A small image classifier, trained from scratch.
Model: 4.56M parameters, norm layernorm, activation gelu_tanh, num experts 16, patch size [4, 4], layers 8, width 160.
Data: trained on Sentinel-2 satellite tiles (TerraMesh), 72500 training examples, 51.6 epochs.
Rows from block 5 of a small image classifier, named by matrix and row number. Rows with one number within an expert belong to one neuron, the router's apart. Each number is 128 + 32 x the weight over its row's rms, rounded and kept within 0 to 255. All counts start at 0. Numbers have three digits each. After the name is the row's rms in percent of the matrix's.
Before each expert's rows are labels from the 100 images, of 14848, where the router gives the expert most weight on average: "peak on" is the class under the peak; "strongest on" is what is common among them. Only what is clearly more common there than usual is listed. The data: Sentinel-2 satellite tiles (TerraMesh). In brackets: how many of the 100, against the usual share in percent.
# router: slot weights (model.blocks.5.mlp.router.weight, 32x160), inputs 0-79
# up: expert up (model.blocks.5.mlp.up, 16x160x160), inputs 0-79
# down: expert down (model.blocks.5.mlp.down, 16x160x160, transposed), outputs 0-79

# expert 11
peak on: built area (35 vs 5.2)
strongest on: built area (71 vs 37.5); main land cover: built area (33 vs 4.6)
router.22 105:078119164157104094088129122125169174137189163135112163139115096088160173100093154146086121188139140161127102159113062116154191130103114162094115068132147148128160171126163115114149083151176094073163118176122106097089143106176092133149173190
router.23 091:135091190181153102149150207155156145134157123200114152129105135101106130099114151154083131113147080106115152104165102108173129188161152100103160081121162166120169070082108113151191130139174110101113125124115204138106134128181127186106161131
up.0 106:226174104026174118121174172106110125148133187153135139120157082132120106128116199138082142133099144150094137113087133172131153122142154157113112112221119082153159159059041115147133134164181145145091113115167162137131094169146139153112133143
down.0 100:142092184127121135138153155113118074150113141091180183164118114128184149165167139146074084098102123091096133153110177138183111126125138117061164123135097069103093147131154101161067122119125110136102087151117178132190113105129114129167173144
up.1 085:054149148174152098170128110083151144082164169098162159111078179097146100180152154124166102135122122116101197102131163067151132142101124185169131126100172169118155097109127115157122135119137089139093176121187071150119157097110162071122130154
down.1 089:091179109105100150167177063098086116173170188129131121128126135211099141064166139136114090140154127074114161140121121180114138106130076130099086107141178164078127121100090110113128199090133177121084097186119123130117153142122154121145111087
up.2 105:142120121114066129061130176172081169135109081126169099172161091172137141125133170056127188114103109127209114153090133097042085072188162133172152147143103077142161137100115117140152136167108110125187100171159120125097071118140105107127165112
down.2 091:097140161143160108162195155108107132092106119087137149133083168053163089122120132136103090105109094088089141140155188126145074189129080089120173176147119097132095136195086145155087196131086089120113070134170162185164096106118109129120154060
up.3 095:137135116076097159141161170174127133076150112148184129188138171146091173151121135105158142094101126069082126093088133211132170103145148101176113122128143101119205115071179122185163180119160100140118140083136148115120072108122111119200107065
down.3 088:119160155120106052152092138188134107063077094141115132137121134132155082165143121087072108113156148135088174142154109095118147153145116109160117123100157145145136112067134144096153081128081077187145108105131104150103174126080149058092085137
up.4 090:114164129135135100099118155136126090141080137131149103147115129178063103130150133148168112152195151159146072136215148172145154075081138083158092134065139190113138074108140193158125149092136124166111132122103110092109151188074142097148109101
down.4 079:102166101132118071111083104078159106110141123121129142145191064148143099070159132091091118157117097173101142106194100096100111154146074149104140107094161170132119143060139136054174074149092115126130105150160068192142171132135129128146123192
up.5 089:164144105085146129124180169133122164122151184098179117101114113188109126149091157051148076180088116133072109155097162142123107107124133171119085141087093095112146129094147114173073159168146133169091156156171140104123017101135149159152069132
down.5 089:122079103072143164150158154089136141109156120116150162162096138165164093144139142119050136117090078091154140077099150163158105144118132136096133155145116091107126143084160136140130137085134166128085122112104130155161127121150135119152184087
up.6 114:203137116067132114104147184159116138189127151112139066125147107090182097123132144095143166150083187169065117123139132149129142085121122177155143144185083106125108123102090081093089134189126139134075126124206119120119126194132088173125121108
down.6 121:142140119110167133153141109085082136116077136118151172134120087153146079173187124156110122129101088102157135128105158115136111139159145130084117142184146113173130135145106111178077171155070145159093108073114184155182063158142134169142157093
up.7 113:065132132086166121147088064089112077165125103091137150156104191138075157128136097151103168117103120094092133084125138160134131148115090105131143147144092095111089182121180120156136189036134097133108138142106127183168123101094135155196125173
down.7 116:089180150112144084100112134147102108121120112061170146187097127112157141146132181090093066081105105125099137157157157133154151095131182141135116084123086151079191162131107066106109153151126076195148175152186098130117138095086117167107182121
up.8 120:129119147158121176126147161134112077098101110159123123104141123146093128137134131058135174122178157117235062148145149120124148151085141142178136205095148104151130103126118196158174150088138108123098064123135113087119063105124109106115113063
down.8 138:137109145175118074168118130148069060171150074147149140109112147100143158206156066155122133107171138153094172152131127124137118107138115174149156156165090180108104107071146110098085073165102088155167127117147132135148157092097113087182170124
up.9 123:151116124084152177169198148127118088162106151145146141108153161147162089118156050134140142160164162095114083124145198103127111170118124125118132187111179130173110144126099158179153142151121080146088162041113139111148110155147142156066068092
down.9 138:109124168114173057173078139109070078150119107132093167137059098103139139167178147174180126107163159118070150082144176072142145114082143097113115093149071164156107150102153110155123137143144094140103159100088193090122160144138094110119092132
up.10 103:117099128108113141149111106212150111098111116112153127200131113117129143123140090087132223144112152086082092145083125147126159087095125075200128173066087100088179094109129091190134164101134082143092118108133124104128084124108070103202125127
down.10 112:146189134181088139121154132121103107070103087137215121206120154097100079157142121116159147130113162129091178114115133123167141120150114134179129120086108168145131141105099165101161095140098088168107139074160114163135096129072116084085068102
up.11 102:117114089110146059120054057104120155157108179138149172143154158107110082129127088130123097164075149091164121111165123143144137120116096111077092089163156136212099119103113118157028134123147113139119164091112136102212115139118177141107097146
down.11 104:117120159180142115131138134117153149097160153139069114102150095135160137089099188119103120171140048156122089138150163145134117153135148144143130135091136138093106114131093117126155147129188160081068094158075098159162119119107113108111136172
up.12 103:143102158095097193124128036095124164157086130143121119086077218119134136144112030137112096132131178129096164106189166132132117139123134134139140153188118061136096128095150121062056100121118130128150151105115117111172165140122113109125109126
down.12 108:095120163171174140095097155162110136094118141096095135153152129085090119129105143149127115124182106111124095112184148087111149121078146077129117088093115157152094137192121171090154147088136169086099138064102110078104147186118075121105091095
up.13 094:081166137115106110140120140162102111087101154137184120206094101172092127135115150090139118163066177160086118114127176121091144088074158116153100122074134151113174112095144126166166128112143096137128156112151135126096099161141119067199103129
down.13 095:073191165131111120164149053111149109109125196125152177200159144107155084099177149082114058118157165044048158125123172158143121104110164128134150096119129130103165096116126123118172163132133085154103117127134091104116096084087119098104136110
up.14 090:142135154169083170083096142136097096143131100114092139113184085161147142122125137107143207074158126133134082132159111100134109123152179121131138115157058106145087128154106134119105141095092169131115093167128101138137098154139082133202121170
down.14 086:107097070181075160150139143117111073100156144137153081106130161119113109144146103083099144067104197139081139076151147140105086103132139158174137150102093077123079093122112123171156127122130082116128088124168136148182132163114131169141088137
up.15 129:109103109053185152143121144170064152176108092104153148151096148143156090142142140130146088091136140114111160161108217077099083159099146073103081125113092143152092139165191182147131106102118149160059120144104127149128179117128077126050116115
down.15 130:105144078156137115138110119093050065134069111133159106136088161131178110145123110156164118144140157172114165124186131128170146088147119123112126162190200169154177094082137093069152136188088086196144156159115146136114151136101153154099122118
up.16 077:122113120138144116141085168108139122093115162128128173131143083136123133128067109109135116150192129071183100125134101119172117140124092107119132086136148099168150135222109166127063119178082180132094100162139171127128129091125173106119124159
down.16 074:122146072122123176131122140131152140116097175114056133149142099126136098221127149150148114092105135072145117078118129138071097178100171168145149157109130132112078114165081126130181171152157179082090081095144120162155128126185156156126113153
up.17 101:164106099083123168124075146139111153110111075161116122150170114151111131112136129123099183108129118083151126158120127150107103118129151106141119149136150073151102153128107103106097156070160155104110096145067163148159126125120122111114102104
down.17 113:092136140178147125137080137206102082137081115091138109168061190091095097199120091136125108036173112141148119135114147094145136124092110079146128075082060172153119112112132149143172147109106081168111140122149143205130121099115113071150124171

# expert 7
peak on: clouds (43 vs 2.7)
strongest on: clouds (45 vs 15.4); main land cover: clouds (38 vs 2.5)
router.14 102:117184155147140100083094118111150071139144139113120123162151103111114143185154158148151099082057134112132107122112145168105157079116141168141117132091106162031151144139214119130157074111120170156084134099157134098145106146049114142125125178
router.15 098:109182101142097111097145181121097089127157177141128105155083154167109085197154115067157149124161153176157121094127167159114129089134163180154156135120098105124130099180079137169196103185140136152163093102160129169150135165077157171107096144
up.0 097:009138161111199100156129034105135107113120180089192162096138162142173146096104112120124086140116085085113134152137108159172140116054112102118133126110191162138157111114134108117131110134137042119154148182108144095083124171093156158141066136
down.0 101:100132189119157093126129076137127153135132119136119094136124109118182148078097135163157121118155095114149130169147157119160133069086133101086160129178112151094086111090143100191178154128166065131138149109132058161107148153150158111186156125
up.1 114:070142149135113152146124111151119122123072091066192201152097128127176099097171134128123138089080117169148125218130139151116118095083035085121140141092065129125069136131136108172115152063123107154085102140149086094111078154139127138166111136
down.1 122:163111121092085101174121123153140075164162084119096156146161135128131149138129082110124141120111103109088119107140159088127089150152111121171133144150115165141094096078124084188146156088140088140047131096115104182118156110091131154165126113
up.2 092:167135111126059093068104150151142115080097032165089110141172119091096162167149109142154140066146125155124155189121106097116155129166147123166113136098119140148099143134147113107116104168128117132104106119088147147133136135120079052158180134
down.2 095:115164117129091124161119192218179156159092118156182144131126108074130137051160118085142173086112149157052082140109137152137108131070126154146084123063110098161149141142124138146121068149130146114069103094103109154111118178091110090142084123
up.3 111:095142160112194093159140063110149127115121136110193130095123162174229124104136153115100131134084110104153138159154099129178130147101133121124095157117150139132124056100120097152125126184133101116129079179153078116129146180125135201115110131
down.3 110:108103149086150110177095086139114113099149129136117147104094102125188152139157088127154159099098118141143093142120106069177120139069141084101199132186117142123077167092159090185165156117139113135102121128096063138101110122151139131169166181
up.4 122:063098140166113122117133068129114133129128123138168116089130187125152137048091083143140122170145106146144152205226081124192146136099107107130166168129192170152126077104133128123145124118124048111147103173101086117094132183146123155150114138
down.4 122:144127156153115125099107098119095181163129108114130164138107188141088113178075066197143097154113113133159152126144096093134107180128164103110195102196121169141101076129190150154106135109108141154154133144152106090137125144121108140104164147
up.5 101:079140168130180103158153106093146127087115161115178140117116150162165125097075109109137098153118108062138110137138128160175159101087162103131135125130142148106137072117123115139165130128194044168176112169133077117111077150093132157135088140
down.5 104:080128112075160114159138093078075133148157142155116109090097139140130115142104147129142111133120107168139193099152142091187145118073177115098129103128111159121115142102108099176202182130158057153103145183161053124102193103188104129174151123
up.6 100:139115127081122119145151189155099144198114160146118158102114094152111097193154117080165161176160194220172132128114143093100117128120116157157170201122092117131132150135113125163121096131096080163124130145094088124143092155096080191140107141
down.6 092:074135133114146137129104103035130168112081120155138194066116129105071125170097141145125125134169157174193110089147182158101077154117130119144151122097140145172133145101091186113086116108150125121184147157116136154157116087121156154098138127
up.7 102:120147078109104133120145056111134086070054076120151117097124167175120121166129118136120110096138126086134123178162181169124160111073090087175140121113128104138095170123140140154083162104112137166136102128087111150114073159135093044177099135
down.7 102:153173079117106076128132164144150124134200116142143148141118117131175155059125150105097146130121083116101093142069163119136134140127104084161112151070110096123107114142131130190157189098131127136120140142161175112069176139140103136137144116
up.8 102:109122140157082176105132123071094167120155161127117131124118063151148143113062151135145090120101204134137182110177081120117096124166110128098110095126113099112132116184150145084079116176154143098160092113134091135174187094126126119163216165
down.8 097:133126114045123154144091193169105122146112176120150097145131101126146109183157136108157209102156139125125093071089117078107084158170087093134125111103131114154064159171107193087166142120113222092112137131089134162156110111149181131139096097
up.9 088:145071129112155097144123147180175130099096047174106138136145158116111176140135152158062116112146073094122106123072104118218135138124176157107134108087101152156109123108120144171141124119140140084100098145144220145119112105082128100133109116
down.9 093:141124069163100137088106125158143125105145129134138113160160122147149066084116157050196145111127110060106138191149121148170159092123123173104098172132141119080145121079122066151132132115127131130104138147127072168173146126113070149110163123
up.10 102:106169185132187114129117087053147135094113196123099120102151127174122096080103131143155095176132148065189108126157101161147128107117108144149106181145197181148152089123142132082139113133182106129139171109097101143102110124104212133148072121
down.10 101:093110140132163138080157094081093177106170157158122159089084116145133113132080156149191093145152154108134149148148100134185120133022155116099177102143116115170140188121112153181148115120131141106129151138123064086115137128205124137112140153
up.11 096:121133190125141077119131095114163105124106147127143129104153178109150174128163032181139111118112129128068133171143108110119147122121105119141146172132140141120103059112156046124123107197126139101167155139114151120109162130144136156098176169
down.11 087:108092099101107112166139152121148110099090188144164156101108083128157125106130145094106122133136150172093079132119108136140147099062133117059120122107120130163123147091148097118168120120127125129111127105113064107156157151167087106140134204
up.12 086:124141176172133122109103132101093129131159163080078090137153088124106133070089128132158108106143127137128111110205163101062126111111120128140150093153129164152163119202095140070107150116195137107145096117143100078136125095156122128118162120
down.12 090:085112091131173157147173122128067156089089118143122098076103167123085108114092095137112142161126168084131122113135114139097132132143132112153097101144122085120108130179168218098175085101143165133159146180101128072185088131155169166101075082
up.13 106:151116122096103153115117141147087166179100103172083197133088127159082129174158108105135141143185173204165076146128175132115077133117129146150164179139112136126115142098140182207090119122052097150155113115081093139117107127103097143192116142
down.13 102:157088173128127138108105146105150157099108122172149197077161124109024121180139129117136129102166139171204095134128152123121075177126095156196124095100144148176120168140092214136086132116100135123177147123146123139105120136110135126138099115
up.14 104:111102118093131065166113098114130117070140117150166088128152178139139140104142119148066136129085054100112138179097108104197133134101098125117126160123137175122146064121175075133120123149156122116117133188095170142108130138153141122109140131
down.14 096:097090121121069126183101136195116106127132112170107100083119059130184146099142138090144136152161093161127084144124115137171094074071145118086152136148101134148031126085136096151170154122127084147089126119130097175111140223130093089163154156
up.15 093:156080098094122150138135165082118142179108135100099133112156117120138128054091103202159112157118138056162175169123078099148140117135068129101119132142159105138104111115136102107076126093101156120133140145121131099137168106137142091095170135
down.15 093:097090129113115172179078159209125111114125112181132106123137139165093144161118146093141143085118114112142074157069151108103069176178178101160123133114110116169089130152109174113121127152080157116174094131065178171181040114135129104129116091
up.16 097:099126054166138138156106086186120127124102144097117131118137166130089087095122074160156135104179153108121120178143163150111130122121114134121176151135094096147095168201114118182117145072168118130136123146115118086138112093107158133073100114
down.16 104:152120092129101162185216148126099137151160118154110102095160173137176118122124135144161137146142110112141153156112157127130167160185126140129121153153122141162102107099129152171088151128137190090141056124136155124162116090135112190121084080
up.17 104:119101159096077109141164183165122189082110172100171168167117054110181148121119180090046161066121109130127165130090142113135095119140177151118091106084097125121116131143115108094165143226111160168115114143168120126077104131156152147194118140
down.17 106:178126099121085137078117155134135114132166105099108118103180120144104149098139158174163105111104084146116099116146108128119114166092102103131133103189177149149121155124097119080115084101181115107038150080076128106126165092173129150096121109

# expert 10
peak on: crops (60 vs 17.4)
strongest on: crops (81 vs 38.8); built area (79 vs 37.5); main land cover: crops (62 vs 20.2)
router.20 088:058174144184134156163095124113113105084106105108126084136118177142131070159172121130120113094086113111101166101153153087164161135118091094167138116141154149170103121114124190124137168124154164121179109172111127145035111146134134108140103124
router.21 091:088154126159093126144112085086147120114086150141122089115128187159110092190162088149079172089152101128124179112118115128141162111118087143157093111095187170155125091092121110105086122104148146146155133133063191148114117155125137047189118085
up.0 092:172138142130121112177137170135132129189132153135089081075133127169097116133137124147145100149136192140144082014124122121145103147100131118156093131180126124196112149161105149125101118165146175133122168133104184144113126115139145137108118121
down.0 093:165077135113139082100099123123151073091174172098088109146168106127142109136106144106159127175151136105116097141092150153101101104052172092178132124097119202149096115124084146091173128107147172147101194146129104136138152086158111123151078111
up.1 100:076126111120107115193092120123108138107093111105137138088090133114155144147152129150111096064070076127186206131124125075101071098163133092078113081200159152173117175173091110125086182091109165148113084141077126129132088125096141103161112169
down.1 099:066152142097185187107124110162167118179111093109139082109150118154144132146053120124163130133169162121153073152110215083079138160139174124190104098118099097140095148086190128151120094065088139126119149125181116139126113141097106165089139168
up.2 107:115162137147164167129142098056130105152116152117145133148098089156118078214107111133083125124113159099183174145191139112107156131143132098126123070120142110042125125150133168112156129147145139144112161107134105100087063127137181065115091107
down.2 107:125191152099102141136107152078087126118089160085135159123110135084158155153154142109119157126103147133175109129110142141133108078153092138150101157105186143168091119061106122127163168145118121163055146097160048134113146160141165168133119170
up.3 090:149101113145150086076124086092113165166072113100129160118157094182117116125149133128184142146077135167070126131171100136084117094163080116118101138206151120138135156084150083180080099171163167113109110115145128077126150174090134148120141135
down.3 091:140166110143164171126167097073178052146136088172116155113096150173095183129098122177124116142171119153118094097101127149141156097102160163174138157158076184154092116169072195132123101120170082131164103131083129155111130114110150135160104142
up.4 097:157106133110103103106096141135131187137109129127159170110100169118123144165117142106143075130086117109083163115133090096158139172090114130084161141178154051182144162171117127096086128155140150106074073133069126179149191115106155198141148187
down.4 097:078146131132118097138086107085196076127147127115102102111164131078113139164109138157129093135107133138141131044147172155124159138101106135167134119088168150102097127214098147108151164098101097109093167184146085121124136091081117116128104100
up.5 103:170073124150099126159093113127116084071094139177157079152118139121091109152206105114135130099162162131161072115076128162044146057086101159161072145079134133173097135076137207113111080111117150139114118120067172117131077054118122119159079127
down.5 101:198091104149141143118153122084111116121098082194137150184118113193144144073172154077096133127095122123136160157105139119091119093096143085100142145180137082110171156152186077093094094135105114110142107122113136121172088082101094122153183147
up.6 098:147149128118157169120181068062144146182161141084115157104135094163174156086085150138062140168099083152126126128153087162182107124184124157078176127163120030047091128118111117095074121146168125127147131188117167125135136119136120122112178121
down.6 100:112081131124151107146134149150181072134129169153120087110127179192086167190121113133111134151111129146095124068091152132156150147061169152164127141072098161174105104125089124123114156106177126136141146117131128163117177169154089109155100146
up.7 088:159142125105109160092067119135139150130101075138103084104123151090124148148166126142149120124151172115206089159095149154088130080183129166120123144125137100125161183134148159110098075105143180149140102173108123096089116144147070077122124111
down.7 090:168129164152134166151193117085118128152048086139126105127121204126132179099146089220128120103109135097105108155061152101163090172083110115135151144115064108142160162101146171127111115132051100133149109125109139172139119130088091154153139125
up.8 098:083143071064133117114104114132124144168128135149096109107123108158133102073130174139094072095150124095154163093125129146105128121182091101051128087155109157181089183233190138147070136115075170149088134188117145161138094160100137097147114137
down.8 096:125110121152190188104107128180102093112114135127138142088112170175116122153154030126111145162146127104129104128058137110113117166077132095127088147117106159133132159139152150141167128069149172183105088102156110144158123084169147172072136128
up.9 097:126164131126095080080114139115136132093126134135199104163145090101093114181124150143116112162051135087102163110115144176114207088122139147154084095086167139116102097074147140125121094143160135148105157092081143142099165146101110099113131169
down.9 103:147126119223125137132113143121098101140162133111167142088162113141135113119110136088153109167093191167116097123142042141152112102143120158194121140083149118111111124111104077094073105192155127150166130128162121084057143050134098094190134180
up.10 112:110157132136094092088166088135109129110116131105185115207125110120160113185113135116129113160152111090129134123134132109136160103105158100180125091128172160110137073103141134133180115124086094156114160110120123079067085144140118081125107124
down.10 109:146180124171062081107070136138098093138144167104155107131128124138139144112100142063172143172094124153112090174127093140141130151160115129154107163121152126120107140043115091132126151155123116133127161133161072142108147142142162141161151183
up.11 096:069152129146140147119141128129159125102141094095134160126072157111181168126119099124119107038071089121147220108108129174168128132114131137117154082116069127101063151207163117150137148081164149113143118183112092141087185137137109117164092175
down.11 102:106194135133163139143105141121125140109189131055144108116140090117120108085105103136155176088089121068107150144112155099105047167164163126058097129123081140128098128166134093130145147099142131114116152139194097138124163123143083118092148086
up.12 093:083186086134131097117121084117170140081087170132149150112146119124132149159172133167097074161118108118133144146145121189203170094095180147134087100099131182077114094096121074184140114095144092144116153148126148105139110182129110098148071167
down.12 101:087149127156149155162167186133131150153172148080164161102133067121109105121077105109077182145115169153123153154176065143158093182177130159058089162132134091113144117128135130095100164189166166135117162115139114095132149123098160162131143167
up.13 089:100137143148116158093119123149115146076096116160184088156132176154089103145179131133109075053106076169151127140112128159083108067154096113141177117083108174147093140115149147120123129118135144171130067142135122098107073125117105142125155122
down.13 091:147168131157161159094130132162098187157103127177140141112126093157152153086142172184107173101172098097099182123075150109120070142120159142110115153201120060091139126097177141139100118117144120130106111108169169136124090131137104107171185165
up.14 092:111149068083134072109121141099086103173068120167121107073139168124118138123153157136165073137163177190118156176097133123094133133139116146150131142176162164143154124157154126121101052142096091138173100151079103092091124149131089090151169095
down.14 100:122086146176150151132155111173134109110137103140135173151093157096062175146147106176076136063125119143097143125075190116084073111093088066120168137097069112104101123153130121101115087079132119109133090137122169141138088090091109079123139118
up.15 117:134143057064218152166143153116105101192115149147099070101161119164147091138189086095124107129093149102174101106129146122124100149149156126153118150143132108124132132156123121151128178134094179162121141106108164137155100169101162184122034111
down.15 099:151100137149145123118155107176081058123100054128142114156133126141084091152171112161096161079136146151115114120143123145150190093071115088109116130119103194146171125088086131119224153041187091183146124147118105168136090145121132124091147136
up.16 107:144190089127149176130111094181083099080085118097148114168110166149119082145165182123122077089105142149130171128149139141103118067156136100135162078166069134133108119173115071145131155127123135164100107095173109185177080137071202111121129130
down.16 099:116170114151149115096205154120134108157130131129095155073144100106200126096144162184096127152104089085114154132138128159132079116145152126125065095169070122056119151113103106143152171161169173100064122134140133066119147186175131143109149129
up.17 089:114105167190103058163080139103152090070152147169093129135127150152101144122156103121124141102130123150082049163118115059090124119106074129202128187144137189148086114080108180110106108127115119132170114069089114116130121130071121074182144132
down.17 092:143074133108108086116129101084141178141099104121126146198121165139136165084136163156056075110162097122119140112139193128144107083099137077099154135176090129153147150039116119078091099078098103089131165125130105190139123152104105094139204150

# expert 4
peak on: rangeland (59 vs 22.3); bare ground (29 vs 4.8)
strongest on: bare ground (69 vs 24.4); main land cover: rangeland (54 vs 20.4); main land cover: bare ground (35 vs 5.1)
router.8 104:150160072089115112171134055154087155155125171086081146115165159111123118114126079155099141173127182109117115097122123138163189136152147111122091159123144098074180083136127062138147122077198083114087133103148120112096135132181143117054123135
router.9 093:077170085081154097124150135100090125168117195105094126145138184150132105162132104099110150187123156107118157079164157139157132076136182075095133150136163144108156100201067072144130153151140098100180123123102129155115112188144124100049103081
up.0 105:118153144126126074079149169122121085061095151112148090188094175184072115144093158171140089140129117118065176093158156128180161117083123141157125102082099223117100099124094138170139165142140093147120167169121090148093137075168101083070164168
down.0 100:140136147127190179156172131152112100079136059145126075150072150091116099094103158144120081085200114161109153123170172160114144150121148105177160128068120111151176090172085175097155161143152096077110101146141119103127157108088135122103114056
up.1 100:116249078163142099060075118078099173118115153095094126176123093176138119143148141171161130130127151110084150138139177174154154096131139080119096122156100129111077129124119100150116066102113138117169121130122126087061116153127063096104113158
down.1 106:111136061134129178133159175121134133119150101135138105097137126146122119076103095105184178108126173147148057141084118185164143152131072110131082143089161065118121145109078183092172148152145152127159126113105124115136157092151136148186080118
up.2 111:153104161172096056088131163174126140073061160148158083160127127190107127179073116093172138133128112146109101141130153050111135126084179171209117173103163148146158067088115120161120093136087128145118110128142074143146137073090170123102168112
down.2 118:174073164122164096136134151133097123114111069128151110114088126118142144106077096053070111131192115142107119163129181111132087110114142116126156115095094096139188140129156161076121095189151109081132106170173122183162138140160111111120208099
up.3 107:097156061153115109104095143177129105161109153115154062120152081113125159115137109095206163140089160143135102154097132180143165071079170185165129145128134123140169133120157086103112104147124045153141175063159129099113099152107074105108113142
down.3 106:126145131161187172207143144145102149130158151089162125134102071106132085115062120126084175129113199103089171118147094125177103136159108116096123111069133124118143111137106103098144125168148105143142196117131144103112145138108104157128131149
up.4 096:132087100112117150178141109126112085093108187086119115150088157146144096144170096116171128155063164116137175025144114163131118162095138153121122159136121096123122130132076104155151186143111096177115170122142109196199116153084148183166062086
down.4 095:173092136150150107108133144131084113161104052177121146112182086143101077110134092110112153176178154113118090126081177140126118163101131100122110138064073125142158117182074159144160094156125146111134141133120181171185121144098152109151091061
up.5 116:105135129105159111150122147160135110152100121090153135131100192149133081198113101077154152112107154108128112095104181076115106145174204104126153131170084182103119110124136143192147153154098108193138146092172133145114011131089150127127115146
down.5 108:107121082178130109085119189127185168184151130181121125111150097208086154135121125106140148143164120164114075136123138190072141124130156164155159134108113115124173132168071156132102124143119142149173128148095101171103115114178162148108112113
up.6 114:119112130145115131175168168101187084131164136161116125107114088211094166125128152125150144136152100144163109112068129108170091156134151088110116137074110159143105109142099136168134210150127172097109142136112219141085048121143156126192103086
down.6 111:142112167107156048162114114185084142157183165105104192149111079086136083131093148155123166172145172123071148139121164103166090071084141121119130088130127170130152139153146122170094147098119122149077119099097166107092130190122121094144103166
up.7 078:097205082126154151117107115084116177135114161090145124159122180049136117146186134131111116128092159165119157038183117156158167103136097126153139084133132150144196091152166082088113110096110104093125177118141130095043180196163102159134082185
down.7 087:090099074178081103148119159126124121135140103138160132179151067120084110148143083100165144125065111124125117097117103103154124163187100103099118188126120115159066122108117168149149091150062183176116115123079140116160132077092127123201106125
up.8 093:101183071103153126098180072077092077098079130108117143156151185129169118136150128166128135132129136085164186172136157127083139081144091081080125134171127134134070126133202095173120129074142152180094134108075100129115149117131134096082124070
down.8 089:100121118205134122138166168125138138158188100099130059155124159131101145135154093126143117108147120072118082115138102103117160136073105123154161181128153188158083092126098136150131163190114115152142154105052170119118119160134107126089062089
up.9 103:139126117092094102133117156169075148148107109142146105124149091134189084165149182108115139154119120112217124207048176127090070133148132154131128136152152088130166101115083116128109122157090190146128079127170177132175108126094176140109145096
down.9 100:150141131097117113195162091172125115137113084119171108138118159070205114157137098106108146164139122128153160159091163134134156145118144125061155102102115131077149089132121118139120162191151099107070140116157101130094140161126119107158101103
up.10 093:132149098123136126148137167097143081127122162119135100128125176105152114134143085126171176084104128139096122044107102090203117138134176153165131163148110115104121131129094116142152187121090108153136196087105116138133103165103123171162048090
down.10 092:162115098123151084106065148091122114151137096200096132097141085153048094142172109082150126116087174108104097100109155157148081159112130094169097170122092144180137141159084173137098078121108152143161147077138189141187102124083153146142097098
up.11 079:131178082080154102139106171136064147169177148073101144102153072106174129162157165087119128131092157131085144080129126177075071132166142085067156132145046095131125121198112101135114129177110199130208083170112135101092126172119073100134137136
down.11 083:176143074118131128108080113135126077145170133163166047131185154174127120176105057145084154154079115146176126173094160176105175141192133141129094139111088110131116108087120113130117051106133167116130118127131091093141147058105129104157067115
up.92 093:143164080097140076174148080138116094110101174082168097118174094119196101149117105086120133125067153147117097094153104155125162109126157122172131157095131124127175099112106133118129130184136071145103171127170158083151071165108131144151049144
down.92 099:126186094105120138153139140105124136138115137131134086102140125104123124153163139023060179150084149115098160166101090176187117130138123093149082089150098081121117140142152110078138078160132126167175117127206140144170124100113154158175094143
up.93 125:094161152152141132134190099138135068150097136142114068169120146163088119159124119168118124141135124100177158105175107141182129115135106059145115199166160149161093085174114146149145151081130127135087109135103129134123159144117195147107105034
down.93 119:141135154130116167098109131137136054117157079151103114150096171141089153095156175149173093084200126161149102111129145148095186115076147083161118124042138146156142116167109177169183150118139145096104114120102093112126111142120126116040089083
up.94 098:131090113204120156098084136157139165151105053130092116092177116137110170123156119094099213095111112154176105161098149129085111145157171140143142126174150123117125174130083204075105122135130170124173095148132128106129112096127072103159195108
down.94 101:175128176049091091190105102147157167154120180189140093109158133196139158172062157113102187165170163158188115120059183110112138133161132086152137148108099137117124073108157139148124110170201137094149154083115120164128084102159154123113144119
up.95 096:092123075170143112083170097133107071112062159147125134111133186150147105167126086170143112134198129051139173115113185108139102112128111107123109143126142126112087121080142130165115130095183129168111161090090087138075173109114107096052125096
down.95 091:126120169130209128129134183150107146181135069180181103168146154114114111191109093121207081111129125108069077125109111102097143121060131095157157137111120168134120118154097123120130155189074145166143124125112172077159080130116103138079038109
up.96 097:154128126121093146040125162166117149107112057163083077130142112123065148128099147103141104122144164114133096206136148135103144120066089126152095154108130092150111149117132150082138142135115134139117148139075114140104134119159046125135209070
down.96 098:101138145120097154167140141172147179089110146160108109138130138118144179112124145142112193155185104153147086109078141098127120169147133100136112123130103164116108147113105121143179150167192115137035146145105172165086140171151114148145153134
up.97 096:161113143113107096117111128106088159135097102121085144154115144119124159142118142108097115130130118128129130193079126100169160146143165140084167108188116109146111154162136143164105126119135127135177062127140116158120096084089046145117194149
down.97 092:094122176132122179141131139100134118104101117101097107133096133170015178128126177135109135094144109158175129132162100122142123109149111112131163082142089130131130098081142123131132165044152144115095103067082140164106137053107171147159157113